A small autoregressive pixel model, trained from scratch.
Model: 4.87M parameters, arch transformer_decoder, width 256, layers 6, norm layernorm, activation swiglu.
Training: muon at rate 0.0034, 15000 steps, batches of 128.
Rows from block 3 of a small autoregressive pixel model, named by matrix and row number. Rows with one number belong to one neuron. Each number is 200 + 30 x the weight over its row's rms, rounded and kept within 0 to 999. All counts start at 0. After the name is the row's rms in percent of the matrix's.
After each neuron's rows are labels from the 100 images, of 14976, where the neuron reaches its largest size: "strongest on" is what is common among them. Only what is clearly more common there than usual is listed. The data: photos with spoken descriptions (Open Images, Localized Narratives). In brackets: how many of the 100.
# gate: MLP gate (model.blocks.3.mlp.gate.weight, 672x256), inputs 128-255
# fc1: MLP up (model.blocks.3.mlp.fc1.weight, 672x256), inputs 128-255
# fc2: MLP down (model.blocks.3.mlp.fc2.weight, 256x672, transposed), outputs 128-255

gate.598,108,213,196,272,187,151,163,163,268,182,204,236,193,172,161,232,176,231,184,172,239,180,191,208,170,240,243,202,193,174,156,245,218,150,225,207,169,201,205,200,184,256,193,174,209,186,201,216,212,217,152,258,180,177,185,202,170,253,196,246,139,206,182,144,154,195,180,192,233,180,234,171,192,206,214,238,195,234,227,222,135,252,171,118,153,173,181,216,199,203,171,249,236,278,200,228,235,219,214,201,221,209,224,191,193,186,161,183,164,230,210,231,174,201,204,227,165,213,192,247,146,200,192,216,191,169,229,183,204
fc1.598,102,192,235,240,145,173,219,233,197,264,178,199,200,224,214,202,191,208,154,198,221,199,155,187,180,213,165,203,196,202,183,202,196,164,230,222,185,178,145,178,225,192,202,210,143,215,224,151,228,236,199,225,147,154,194,207,182,227,160,223,234,234,160,241,130,220,227,196,170,172,177,195,210,149,173,161,221,193,219,192,131,279,183,151,240,161,202,204,167,167,209,197,178,217,173,219,183,167,219,218,196,216,215,212,189,205,206,127,245,193,208,241,172,197,221,249,231,235,207,190,200,211,178,227,203,261,168,169,144
fc2.598,113,147,236,187,151,204,206,263,192,203,204,149,226,144,185,195,250,197,252,175,196,205,181,217,185,198,147,166,193,195,232,230,165,232,215,196,219,142,201,171,206,199,157,229,196,203,251,216,219,243,188,181,203,146,170,163,261,223,190,242,195,187,205,206,150,179,213,178,206,170,174,198,190,180,174,189,251,155,224,221,229,218,206,175,215,186,230,223,218,251,235,145,182,286,208,207,230,202,149,190,199,212,219,189,219,211,241,171,235,169,263,197,221,213,192,198,187,225,200,137,167,239,230,179,221,215,173,206,189
strongest on: text has "food" (28)

gate.654,095,217,184,179,246,187,214,252,253,182,214,161,184,208,262,186,148,191,216,194,182,225,185,196,217,178,173,249,148,216,184,135,202,207,161,188,199,186,174,240,170,175,196,222,184,216,208,254,223,143,168,139,162,202,197,198,140,264,222,246,165,243,226,196,223,202,189,194,217,208,166,201,229,143,194,187,169,182,175,242,198,196,179,173,219,222,223,202,225,187,160,240,248,174,177,194,162,252,200,279,243,176,191,237,174,207,242,245,174,209,176,194,160,231,245,181,191,147,267,209,151,238,218,191,253,170,185,178,208
fc1.654,098,176,186,208,194,215,253,198,171,199,166,195,155,182,164,209,189,187,198,181,196,177,219,183,192,234,246,173,266,233,194,187,188,172,232,212,161,233,198,169,234,217,169,210,221,174,208,212,235,161,201,242,175,173,148,181,182,218,199,278,244,168,208,198,142,195,184,192,272,203,218,206,194,194,213,223,139,179,213,219,152,165,211,209,175,235,195,162,211,204,204,285,259,225,178,192,212,190,233,159,226,168,196,181,186,162,197,250,235,234,204,195,231,218,219,190,126,194,166,235,185,231,166,180,170,195,163,191,229
fc2.654,100,202,217,216,187,176,214,169,208,194,166,215,209,196,211,190,172,178,184,179,211,166,167,174,207,152,152,188,239,238,242,259,195,250,192,162,174,193,237,225,184,157,152,204,172,247,235,179,205,216,193,218,211,226,149,202,226,219,238,217,170,253,210,261,247,140,168,215,182,187,231,202,145,184,188,199,116,245,197,194,212,240,207,197,179,142,169,274,254,156,180,172,166,174,196,228,199,176,176,208,223,184,200,226,158,192,178,182,195,250,189,196,230,224,222,208,218,218,207,209,167,200,200,168,226,189,128,216,185
strongest on: text has "sky" (61)

gate.467,103,137,219,175,196,175,165,177,143,169,210,251,196,237,188,182,226,182,190,176,165,167,248,198,256,186,209,174,178,270,225,193,220,169,163,239,200,197,207,241,183,246,198,167,245,207,196,217,213,152,193,162,203,193,205,209,221,271,214,226,217,264,223,186,221,206,211,207,247,188,159,218,203,261,176,208,210,226,223,246,200,176,193,204,214,201,207,225,241,206,203,197,277,210,174,198,209,220,213,212,164,154,218,205,193,221,238,165,147,171,189,167,154,161,193,181,151,224,213,219,214,262,256,214,186,146,204,160,227
fc1.467,094,199,204,216,195,239,227,237,186,183,205,189,182,214,202,238,221,156,203,157,229,219,191,213,253,189,235,146,237,166,149,265,186,181,183,177,228,210,188,197,189,188,224,190,169,116,241,186,214,222,214,175,195,189,189,191,232,191,178,135,179,177,135,229,178,143,215,184,160,239,153,238,159,235,156,246,279,166,231,256,211,182,222,202,160,198,238,160,168,186,217,197,186,247,170,183,177,169,191,156,207,222,213,165,224,254,202,170,259,207,181,211,196,216,206,227,142,192,192,190,201,171,249,180,211,233,228,170,139
fc2.467,103,208,215,204,200,242,184,171,180,163,163,175,234,172,209,141,221,138,249,233,153,194,163,175,197,184,221,190,168,213,255,204,219,173,184,250,202,211,241,163,205,191,217,214,120,246,248,209,230,167,136,187,224,199,144,242,175,171,236,207,209,165,188,176,209,204,151,202,195,231,220,174,188,223,224,190,185,251,193,208,166,200,216,212,188,218,176,218,195,188,202,179,207,224,223,212,200,212,185,157,137,153,170,203,170,240,193,195,213,184,201,230,257,195,231,209,208,188,149,140,169,164,204,180,221,233,217,212,197
strongest on: text has "wall" (49)

gate.60,105,198,239,235,214,178,203,226,175,191,130,200,189,194,211,218,205,192,144,169,189,207,158,221,143,242,173,238,160,192,243,263,213,204,209,231,189,160,218,207,187,202,179,179,153,160,200,215,177,215,218,235,223,172,181,222,215,203,170,190,207,175,187,209,167,190,223,168,232,199,177,219,168,188,194,203,156,164,279,210,198,192,177,153,245,211,93,189,199,203,145,208,195,227,191,231,203,193,176,195,160,200,178,245,202,172,209,158,204,267,169,271,175,258,268,224,178,208,224,197,193,211,222,208,262,187,152,175,232
fc1.60,111,170,189,222,224,198,211,222,175,215,140,203,183,112,233,189,163,232,178,244,209,207,191,232,189,191,207,214,190,176,159,189,220,254,202,254,160,224,228,181,203,174,221,210,234,183,156,205,201,246,165,233,244,232,200,224,172,170,180,149,204,207,206,212,187,195,198,164,211,154,140,232,197,204,176,252,220,199,173,195,186,259,216,129,255,191,206,246,245,234,156,258,199,211,128,202,182,225,217,170,262,224,224,152,204,185,226,204,183,202,222,153,168,249,212,193,162,227,187,220,214,262,202,183,239,209,282,221,213
fc2.60,113,207,226,230,120,192,159,203,166,179,208,201,207,152,164,180,166,251,246,194,219,193,224,257,161,219,237,187,221,229,188,186,167,217,211,179,177,181,165,175,198,184,193,184,195,214,204,156,158,212,170,169,218,221,195,130,178,263,221,225,137,221,254,174,232,234,225,181,209,194,187,171,275,140,210,193,217,194,223,163,231,197,182,222,168,196,206,197,218,195,240,174,192,198,199,226,228,186,190,242,264,225,196,199,204,232,242,184,159,162,199,205,237,137,157,202,193,179,194,160,176,171,213,137,181,207,201,225,137
strongest on: text has "food" (34); text has "white" (31); text has "plate" (26)

gate.555,112,216,235,219,226,213,198,188,207,194,144,220,204,187,183,229,175,188,170,188,241,201,224,220,216,177,150,175,252,137,148,232,202,186,221,209,209,252,218,175,194,229,164,179,190,207,203,227,231,208,198,217,233,194,226,179,183,154,233,220,186,186,220,183,166,148,199,225,235,209,168,161,203,136,165,196,191,174,216,278,182,170,205,167,183,155,242,226,233,201,196,216,200,229,169,180,270,209,174,233,215,271,208,194,172,166,177,125,204,153,142,208,192,186,235,194,225,199,169,237,175,218,242,202,200,192,133,157,232
fc1.555,107,198,185,228,198,239,185,195,184,174,215,181,200,201,165,179,234,167,223,198,122,184,177,178,209,223,229,191,167,231,254,179,281,193,220,192,171,153,201,186,234,226,222,240,273,194,180,184,190,204,203,207,176,226,187,191,207,271,216,181,235,257,220,224,199,183,221,198,235,216,234,231,223,197,205,177,171,205,222,193,226,183,143,236,219,237,160,135,219,158,160,181,177,191,216,237,128,251,229,202,193,123,191,130,214,194,199,206,170,266,217,152,229,184,166,217,204,193,230,215,210,201,195,222,201,184,243,212,204
fc2.555,109,189,238,218,222,183,177,221,146,219,191,169,163,170,245,166,164,201,238,177,137,194,204,269,168,222,230,143,248,227,196,241,229,182,217,184,179,182,160,173,214,214,227,172,217,246,205,174,185,200,178,269,252,243,145,172,190,222,165,200,199,215,161,157,234,214,203,235,174,208,209,156,257,202,226,188,192,240,114,197,203,171,198,197,155,195,197,212,212,162,174,215,153,220,193,253,168,204,218,155,133,196,188,177,180,159,165,168,240,214,197,159,173,177,217,188,136,225,231,177,154,199,209,216,206,180,215,241,212
strongest on: text has "wall" (44); text has "man" (40); text has "holding" (38); text has "wearing" (37)

gate.628,119,196,229,178,203,220,168,213,149,174,223,220,196,225,217,199,184,186,201,225,175,160,254,248,192,258,199,250,262,169,177,184,187,224,180,217,173,265,233,196,175,196,239,154,239,200,228,132,197,248,202,213,198,186,169,198,169,200,214,219,199,214,168,159,210,209,155,174,230,179,224,253,160,229,160,215,112,215,264,210,122,191,195,198,197,242,178,196,219,215,212,176,187,178,215,267,170,168,178,184,221,200,174,147,226,182,170,225,201,208,204,199,189,205,216,229,167,216,239,266,252,199,221,208,179,210,234,228,231
fc1.628,114,234,185,216,209,132,197,172,248,221,207,178,206,236,196,175,257,231,219,117,197,233,129,186,185,173,219,244,167,223,177,254,184,224,214,191,162,174,188,242,206,252,170,223,200,210,159,219,234,207,240,195,213,172,259,216,170,189,182,221,218,159,189,223,212,177,223,202,179,218,204,180,252,186,176,215,255,193,200,133,233,197,216,222,236,179,189,218,224,248,199,201,176,203,145,196,220,244,160,237,187,238,208,215,186,214,174,250,232,209,220,182,209,181,169,195,146,212,205,195,166,194,181,244,241,264,165,166,175
fc2.628,102,204,196,219,214,214,195,193,193,251,214,237,196,176,206,246,179,216,242,193,235,189,187,201,211,252,191,207,208,218,197,201,183,244,193,137,140,218,158,172,151,196,200,165,260,202,225,174,188,206,194,165,237,229,204,234,194,203,220,192,237,208,227,150,207,198,158,185,234,175,223,228,232,168,150,211,232,156,225,213,180,191,213,217,201,243,209,199,257,163,163,177,195,229,191,221,203,183,128,226,215,202,164,172,223,227,182,178,182,196,246,215,196,195,229,236,206,217,221,213,181,253,207,230,206,190,201,227,173
strongest on: text has "food" (39); text has "plate" (26)

gate.364,108,219,185,157,194,155,144,212,200,245,116,201,208,148,213,154,155,204,276,197,178,176,241,201,153,182,221,167,227,205,157,218,229,188,193,164,236,220,247,206,153,178,203,188,167,128,209,190,194,190,193,193,178,219,216,202,225,210,252,188,192,134,160,244,189,161,247,204,217,237,241,205,190,273,228,184,205,165,179,170,181,205,193,208,142,152,154,204,141,233,208,204,212,163,191,147,233,226,180,222,226,195,215,218,146,181,194,241,133,172,186,186,228,210,212,169,230,215,230,156,225,203,209,142,178,165,170,233,238
fc1.364,110,191,206,142,197,234,199,213,144,212,169,168,217,196,205,155,226,124,295,174,162,190,206,174,216,189,223,205,246,231,164,197,227,205,216,191,207,199,240,196,192,212,188,264,209,174,220,215,139,178,214,147,163,234,191,164,198,210,244,188,220,155,175,257,219,153,212,234,213,259,225,186,196,219,237,194,230,185,184,227,218,144,159,207,257,211,211,159,209,233,208,196,215,192,222,222,182,215,194,230,179,224,198,226,172,190,182,235,136,126,218,140,215,218,147,195,221,184,227,201,224,199,206,193,144,234,182,201,183
fc2.364,119,180,215,142,206,190,201,198,129,212,192,185,222,204,206,173,229,204,263,232,157,188,169,210,163,199,178,213,235,234,204,168,192,177,190,187,216,213,190,172,187,196,218,193,228,135,230,260,165,165,176,172,162,183,202,171,240,223,263,138,256,219,214,261,225,174,209,228,173,250,202,213,191,223,192,199,196,141,177,244,214,194,156,166,233,172,190,250,177,220,202,221,203,215,191,251,197,251,202,236,205,210,180,199,163,188,177,250,191,165,193,192,184,227,191,210,229,198,198,175,216,243,231,189,190,179,190,216,162
strongest on: text has "sky" (85); text has "trees" (69); text has "buildings" (35); text has "clouds" (29)

gate.436,103,197,199,187,220,188,146,207,206,189,222,228,224,229,250,156,177,169,245,199,257,251,192,204,221,164,177,236,260,160,208,169,186,210,150,192,234,165,219,268,214,178,202,181,175,178,242,234,178,257,211,213,143,228,229,214,227,199,223,262,206,231,170,199,229,190,221,197,191,224,238,195,188,213,232,254,179,220,199,219,212,211,169,216,135,199,144,223,168,295,223,209,206,208,134,217,208,147,176,171,109,217,183,187,193,192,177,215,179,199,166,173,154,154,184,194,213,153,284,159,264,209,154,166,243,157,170,137,213
fc1.436,095,212,218,208,240,197,173,180,254,163,213,216,229,253,186,179,136,225,207,164,225,220,155,213,259,212,215,255,285,157,231,185,189,116,215,209,249,221,268,225,229,183,201,211,188,216,223,242,216,183,163,177,189,209,184,174,264,150,214,205,189,221,146,177,189,221,127,197,154,194,236,166,178,204,255,205,212,215,141,231,204,217,164,198,159,238,218,210,185,188,208,172,264,195,134,140,216,226,137,188,194,157,189,173,218,193,143,190,203,183,198,223,216,153,166,165,238,143,277,198,206,164,236,201,229,192,171,226,212
fc2.436,108,225,218,203,140,216,262,155,212,166,177,176,230,211,144,186,222,244,143,212,236,188,186,239,223,238,243,189,166,216,225,241,179,159,234,180,208,245,235,200,197,200,202,210,236,157,198,183,192,175,174,209,240,159,197,192,191,183,214,197,155,184,199,188,189,183,154,227,171,192,184,218,200,172,202,189,200,164,191,225,214,192,203,173,223,208,195,140,237,136,172,163,189,203,178,144,207,208,201,187,267,165,185,226,184,217,188,188,199,198,229,187,228,184,195,188,191,245,174,213,130,165,267,229,183,199,244,238,204
strongest on: text has "wall" (59); text has "holding" (42); text has "man" (36); text has "table" (34)