A small autoregressive pixel model, trained from scratch: 4.87M parameters, muon at rate 0.0034.
Rows from block 2 of a small autoregressive pixel model, named by matrix and row number. Rows with one number belong to one neuron. Each number is 128 + 32 x the weight over its row's rms, rounded and kept within 0 to 255. All counts start at 0. Numbers have three digits each.
After each neuron's rows are labels from the 100 images, of 14976, where the neuron reaches its largest size: "responds to" is what is common among them. Only what is clearly more common there than usual is listed. The data: photos with spoken descriptions (Open Images, Localized Narratives).
# gate: MLP gate (model.blocks.2.mlp.gate.weight, 672x256), inputs 0-63
# fc1: MLP up (model.blocks.2.mlp.fc1.weight, 672x256), inputs 0-63
# fc2: MLP down (model.blocks.2.mlp.fc2.weight, 256x672, transposed), outputs 0-63

gate.154:123212143145087106120109202165183138092160157181170178159176143107110143120103133106125119134128123181173076178150128165142141144109141123086119106127118107066204088114133127162140132159119092
fc1.154:103073137063087128147144142143114164159129129086146110127087096077134192173164121083154126106142136122182121106185132165152115092119145115097116139142073150174064155120138046110121145148178121
fc2.154:084063046094151128125117065139091121118149135119107113088109120072091132145164129147100122171089187121118081106119195195102087056163143129135115096180159149143140172146092158098184111087140105
responds to: text has "sky"; text has "trees"; text has "buildings"; text has "building"

gate.256:083111132134120076081113157087187170128198160152119142131095099157083160111161137157140139148118142160140117039131120148082155193111103100119124116130085072166092123142114142140075165157107126
fc1.256:128088163089138186122123087131113125104081159133150148114170117103199044149122153118094088099120181089149109161116159155209132085137197201101061144087127080120096158099108086073124161143098132
fc2.256:122064150104182157120101126124132105106071117096110141094098080099129115208184129102118135144107067102125110135173158126165133142177154170148117082178113111101116182083126121053119129103079094
responds to: text has "wearing"

gate.192:159163152110131135171084127138161112111100175130106130126106040158101187109127074142126071150182125140177077143145093125116105159145128096098093116171134139156079134146199155169122089135085172
fc1.192:115147208117101141151061118124121059120168113142150139120118082120162068130158105126142137160155137099052119098094146104165173083114161142151077114182083093097163160145132084133185080112130183
fc2.192:149145158141036183119138082148144132153114102120114119124114154169124093075101149133054170134130083154143123142161142066140099093105150132152126109134152149113181112172098112115166127061148110
responds to: text has "wall"

gate.615:152175112129165132154159148105140124158151094133093135166112123127138085123101140139137174135175107104142135137190176131108156119130169154129044151065148125124167103108058087099082106062105168
fc1.615:073094136162129138095139088110149161082124169127124160088123098116057097151107134101107128095152133133083109119114116125061168090110146176180178186137179103145154159136178114154151054068125061
fc2.615:112115143154110148107100186123147116119116118118160136135128079094113203162087087119146120121123124166072144140150128067147116132125121095150179073181220124141060125118118131080107158151124141
responds to: text has "holding"; text has "woman"

gate.423:152156116173133121057121128127152176108071139142153168181127149170120152159110125106098156113173091133078138166148074082150101091115149086143120085103164160061185137093142139101137144084105088
fc1.423:114169127190116149108127112165077140123182094104115150139100057183113134133122123092132130127160073152138117161137065090172046121131075124123097173086124163055090089090125146144161137059181119
fc2.423:109185093182113174136095165106048110098089123150120133109087151091108108200107151081112077124134082160110148150090091110173081076136085121130105114098121205126069175088129125185137062095170098
responds to: text has "trees"; text has "sky"; text has "grass"

gate.239:111116088145160106077155101133118119114107153097110068117137154136089109103111128132131163106172145064143047189166185149160113118091137064063149111168060133106183157091135127154144154113165071
fc1.239:114122135122155130127135100046119094079166098141148111127119100086145202127209159152109126112099133086151121082106155147068123173146192118147163122128135175114171139178154090153120135134099089
fc2.239:176154149146161138169138156129127147119102089109122164126071148107171097075157066079122124124129118127131133134100076099133140111140143150149096110157158152129092070174108086097149111102147161
responds to: text has "trees"; text has "grass"

gate.671:202150100130168106182126182147130158082175153172033120100102121097148088144121152167147128167093078082149106131090125145153097102129159158144105117107111112109076088132158124079155047096110198
fc1.671:160149124182184105141077215200140145147136167092088121141112122101118097143153130114090119181198104163150109112120075141151115157141135183160086121080091119156122107165130065136121131076133100
fc2.671:171146116174161120149143112032168159127085106166102134084177129136072108096089114157117103132134179088202144113095135124078156140182124129142131131131131099138128093173127112119126138084109198
responds to: text has "holding"; text has "man"

gate.58:134150111065128138110129109128084174126175150128160091126082147160138102108108181183111103134200134116109114089164145084143084147141113083143064150147101103151080141135136128118159187100185194
fc1.58:121148140077165130131095101094151106123132145135116133121115103106068115173150126063131141112112054085122137101142138174141123136181124108106168102174174093173105145146170119151078155150156130
fc2.58:116167165101183168161162120071068096138112143099139128110060099098064064129150157135122127159142126154092171126152122111147164105103147127168149128138144126171110085112157112094107095108104128
responds to: text has "trees"

gate.450:127170130063142130125116155154127127105133157157094074112128100134132191140104149109128170130170101163147115108152127073120085145114137140132119081089141169145135198143092160099138138098148153
fc1.450:129156096111156149150088131086132145133081167075123150097191106104095109154081073116092119139199131120149077135167132124135173128137150146121200137108142146117128114081164094148117150073116066
fc2.450:126087172108207105109111143123115113145123125128123120116148110103079123131113100110083128110180144145138136152142142158109105183119128121112159137151159111138085161078129075102099099114123101
responds to: text has "wearing"; text has "woman"; text has "man"; text has "smiling"

gate.215:125147175095150112128123052130144115148149161154135158165178115112186097135104108114201204091124143177190076121163145086122122094105169107086139120150124164083170085084060149126154149139122121
fc1.215:122148074153092104149181183146148096094107152076097132100063167135074128132155158095070147137096133152111149171119089150130097162163144073180099130122156144147115141141189128118139136126096129
fc2.215:113162108066123135164125126197168150047104062149141164106162143194114104118150101134126055110180103109165151159087121118115151155133119083152116091165194118089183081096116115125143100156194141
responds to: text has "woman"

gate.446:147126101146120178120112122123131183136108139067163115149097150106114131120119175165173133183125098172105159155112115195160123138169186146142153124101135121134126152103108150140156100102116171
fc1.446:110144156103073151113141111148185120153105071142117157117157115166180117148137161195060103185141126184049135061084120111148140151132082158129134128102097148139130158121074205124116074101148089
fc2.446:128134142052129065133167136123186110097130064175137183125102106140151148110102144182068156125131140117095076093104197142157144135126101133143117127189136157186160132224191135189079142110199097
responds to: text has "trees"; text has "grass"

gate.107:146147122080150120134140133138143155105169115165151178109152144127099102146156141089077102119187186129144115074160142154137124155125115118078090104119092103070120150092139122099109136166105085
fc1.107:089082170184115177140149145144110118170110211099145098150144065041099138111096142154158059118115126136139110141140115165097120210192153108152156139176117143153142117136072081199120157155156121
fc2.107:130112169159139139134082216113155096103113188130113112162111072089146161159106130090096130153141114124085093129157081142164111135139093155118151102150122167141118110093139124210118100162148101
responds to: text has "wearing"; text has "man"; text has "smiling"; text has "woman"

gate.620:117109106044102081138134139140143085101121134179089150119128041094091188164156082098115159138186138110112157088132118083113100196144107193171129112145111124115176151096124123120115083073107081
fc1.620:082135136140122184055137127125116089083084165165096105197105108148111180119179165139076170218134141125079159111071123044110125114137123162078159086151136106100159137138117110117098111146130104
fc2.620:098095104164158146089138199093137087110106103144128161167097118145132207109125100060122178188130166107129161116156209069105125176105137177088127118197141134046091153130179076114118136172148157
responds to: text has "wall"; text has "table"

gate.456:134147143166119150122072104082102149134067145144159155176096145124099138098091073156135134119188096154106131210141097189103152121170111115089125129129093153124136131092153129121100102086134099
fc1.456:122084143134154130153127140103137103143160080099102132064150082141123052097132131151114118156053093107119147104106080121063121106083075156141077128065170141155113107102127126178114145135134131
fc2.456:133062157154101126158057108075099149148149121056092112078102112075123107122100123125129114127146121180098140121119063115127158124088126195095101101125070061143091085108163120196129170104142131
responds to: text has "trees"; text has "sky"

gate.380:139123131124187140075189113169122092112094146088089095189113160127118115127141152071075163161128155176142125119123073186134114142079106125135162147089092108162155152146184148137158103161120097
fc1.380:134126108123083126171130173117121128138132114178172173115148101100148064129117145142172124097118115102120142134112141123081131116129115119112080092165154231104088082141131112141133205097171176
fc2.380:077118127151134091179127158095171147113158074209142138131105114063131118165147097189164141086117146114175144098106120117108133160217099120120114094191148170117111083154128100190165147094192231
responds to: text has "wearing"; text has "man"; text has "smiling"

gate.220:185140162125049171140122193152135193132147074155147178139100193094167148166130125123145132136124122146082203122133099085152095119101104160137182150093128142125133168087119143109164135109114199
fc1.220:184153151157100120124156121153127070150144112099101191112050136084133129149144141094126177126076127117180192105113113100172177100045075144127176146094156065166104152104110109148104128157175203
fc2.220:154163092155094117115128165155104173156110100095079195083145148101163146127178177112145128132077140150108120097093134126151118123067091165219164164144158105153091163124149099097120134109138184
responds to: text has "grass"; text has "ground"

gate.305:119140137109137101105158129068110099058090116139079148103199120090127109130076147111135154122124112094106174086156174188156184153119106138154093106149168084093168052173148136145118180148106124
fc1.305:134119113165102163113115140161110113174172120117156166117117159131133136141169104127152102157144142103134115178175175109124137093091119113105136171111099193064091174115119133168133197172105135
fc2.305:139124162109152131094146140115129134116081156113085164095071115208154086129122111133104112121176167061108154163149086084124153108132169111162126194134150156151088132118116108134107120134140140
responds to: text has "man"

gate.319:136146127134147098094135168105130112167084117115146124176149113113116150147140123128130095136107131125068161097175086125171103147096140126079123148198114112081174193084109145179172153169119103
fc1.319:123119131184114116078154057105211123180035103121112165119157136134122133066168120087104119140115161131151072106105087155181172156129079182123126111147169170144133149066105098083131156113167173
fc2.319:172089121102106109135091163127133120136094135111126114092109106059101166164146165145132104132097115161112181128163141142103094079147085189168185122165086171115175170107079105066135150087117111
responds to: text has "woman"

gate.645:108119123168161093142082075059145186118120139196131159128170103111140129187087124148151086107092085135150108111153157084098170130131113120098069194122073162130209105118080177164177112104150130
fc1.645:109115123153150122140187132094139100147135167078099204090134050119168124125107063144107195059094130142104140118144044144093150068108147165166138143115120149147149148128131124170160116143168090
fc2.645:139163151154071099145064121105175188122132162073098155092146055134135122088129103131086148098081119132110128123081109106077146076105161158130105090087158104160143145164166110142154102099216115
responds to: text has "plants"

gate.503:141114111125088160138147136113106096141105097135177051167136108168084112176190147113116143165126118129124117145147113148150161112164097111111153120113124109141114067126127122104119143130157202
fc1.503:124161162130202125168138197092136164153158173169161108092094117084069040163105137088091139155085069199077178161122167105129110126152113122120098115178138072142137111115148099160111136112138117
fc2.503:115147141133170077147158104066087153125152146184108112114094106132093105166073139085132148150142168152114110106118148076134137193131126201162112142076100076149101164122135083139118099120170156
responds to: text has "grass"

gate.509:106126157123136139117134098175143150129158128136140117092120118135082156114117137146164060189089147182153173183177138118151135134140154104096123103106113117106149148102102207126124083126091137
fc1.509:100107158176138104110099156098127073146153155111104129141145148149145087153105206130204192116146086064145100080138101144068129144168078146103080130123138147124084159182120063096126229139181120
fc2.509:116122115124150116135070073134118129139154195156134132077106108054080100198128166099139113105124102131135157156137091130149111055145104106123087108090082150120081121142118146130105139192113107
responds to: text has "trees"

gate.113:135171104065154075165088090169121110115097035109158187142133062178131086094108131105118080122143123107125094156117093135133066140114164159088103125120117172145145151159123116095087136127123102
fc1.113:149104101152117099178124141108119096162174146103140201136159120140134125155080143149182130170142102098177119110131137107143085077161076084064081134167108124113130150099131129133147171142245126
fc2.113:141072132137128123162108165088152156121101103144164082125140167118134117181145142119191098129151134135176149157181127131129138110110089142087066151127132108144137132113161204152121189126152137
responds to: text has "wearing"; text has "man"; text has "woman"

gate.66:139139111124148156123111163132111154140078159136127115160114125060167120116143126077125165097043128143106145132094130195124141072114088129152090133140138081097198116091179102123119114158128122
fc1.66:157164160119136180116153166174192100156139144183113114155157109123146053148129147133103167143067158091077124152142126127125125096170108094106167127089142091142136098098094100121106088103102146
fc2.66:152167113147098092112093153170136113127129148215089157109142122150150101137133088183189095100107106093084108115187153143133208153118132157151152109129049141154065088149149102182103091202102233
responds to: text has "food"

gate.2:120117107131130110113134141126075129089129139137105141092117148124076172100159154098192136140169149112175152172129150138103163136164147104145130114142144146144162104167174144092108123147121077
fc1.2:164089132179134119110164154107084126142167141106169072162124098168137084142150077178099107147170108184133165091101143135078109141151121108087174167119058119101198088131085087149114112169187079
fc2.2:164145155177163195127144128112156106101135107188182076150135100133140152165151055180097139113145141153124080095107142183069096078140133121129198139095110096104156110148122082116136091147065099
responds to: text has "table"

gate.84:063114103071139138120113094139147091081148156155128128115158106095157100152126147128105078136138131189113097059110160129164179144074154118098186131142147157061153143024112088111109153127098146
fc1.84:160127065149157111123120148123143131117123153130095165127164151116095151129130081149103092086123128160100123130087160144141144121165168098134065132157118120126087126091116126165087116072118087
fc2.84:116177144073150172160140149148116114076110119107113093104131162109110155117155066092112139184075089096122084195141168099091120146145112158128109091154167129076041125132132081136157140159104130
responds to: text has "sky"; text has "trees"; text has "road"; text has "buildings"

gate.504:183168131144172118119171117137114137130094144110145095141091114086146138126142096108147142129128187094102177071154175120153148090128163138144166136166111074108123092100141146121085146164131121
fc1.504:091102105136104107098153161123139091134143095157160124119162091181079143150103089103109158085212111107188030127148147149160144156124062053180150158175127128094122134131135130146134108146081036
fc2.504:108115076100125094159113160156165171125159085159153157160122167151117160193077107058096098107158159085126087165095139097141157180161097092133079174152100129132117121127147120154192151202120071
responds to: text has "wearing"

gate.441:139092105143132163072135107143157122147117159051074119153171130140082118124109092172113103114183133107100130168132160095090132089152148135172150166130191137156203094119120193158186171141090141
fc1.441:127073114102128174146101117157131166136088084148098042103114096138124100130113080183123082182105123135111106174130158098092164122130122189099092084145158131133188053113145149150135176129118168
fc2.441:136125117083134156171135125166135137123131145124145132104125107135079122100077078188145120167178116105147148112154112102120177100142150093103088103137152113182121097202087193172158096144123115
responds to: text has "grass"

gate.482:162162146138133103116146108074164163110081072144073123197149168129148101144147155090061156148142162114085148094113138128141123135093068102142109117121104147159136145136193147146071108164123131
fc1.482:140150136188069119118087100100161128131093135104134066159115092154104158124110098148081155170113164101087150143095167134153196158116133132106152186105113120182101120126095118137089080126054109
fc2.482:150166130154126110124049142096134068163099192109197116154127093160103170152133133086115161139127083097103137140100108154103141179096115146167162151102112115176128149141122114146108061125031104
responds to: text has "holding"; text has "man"; text has "two"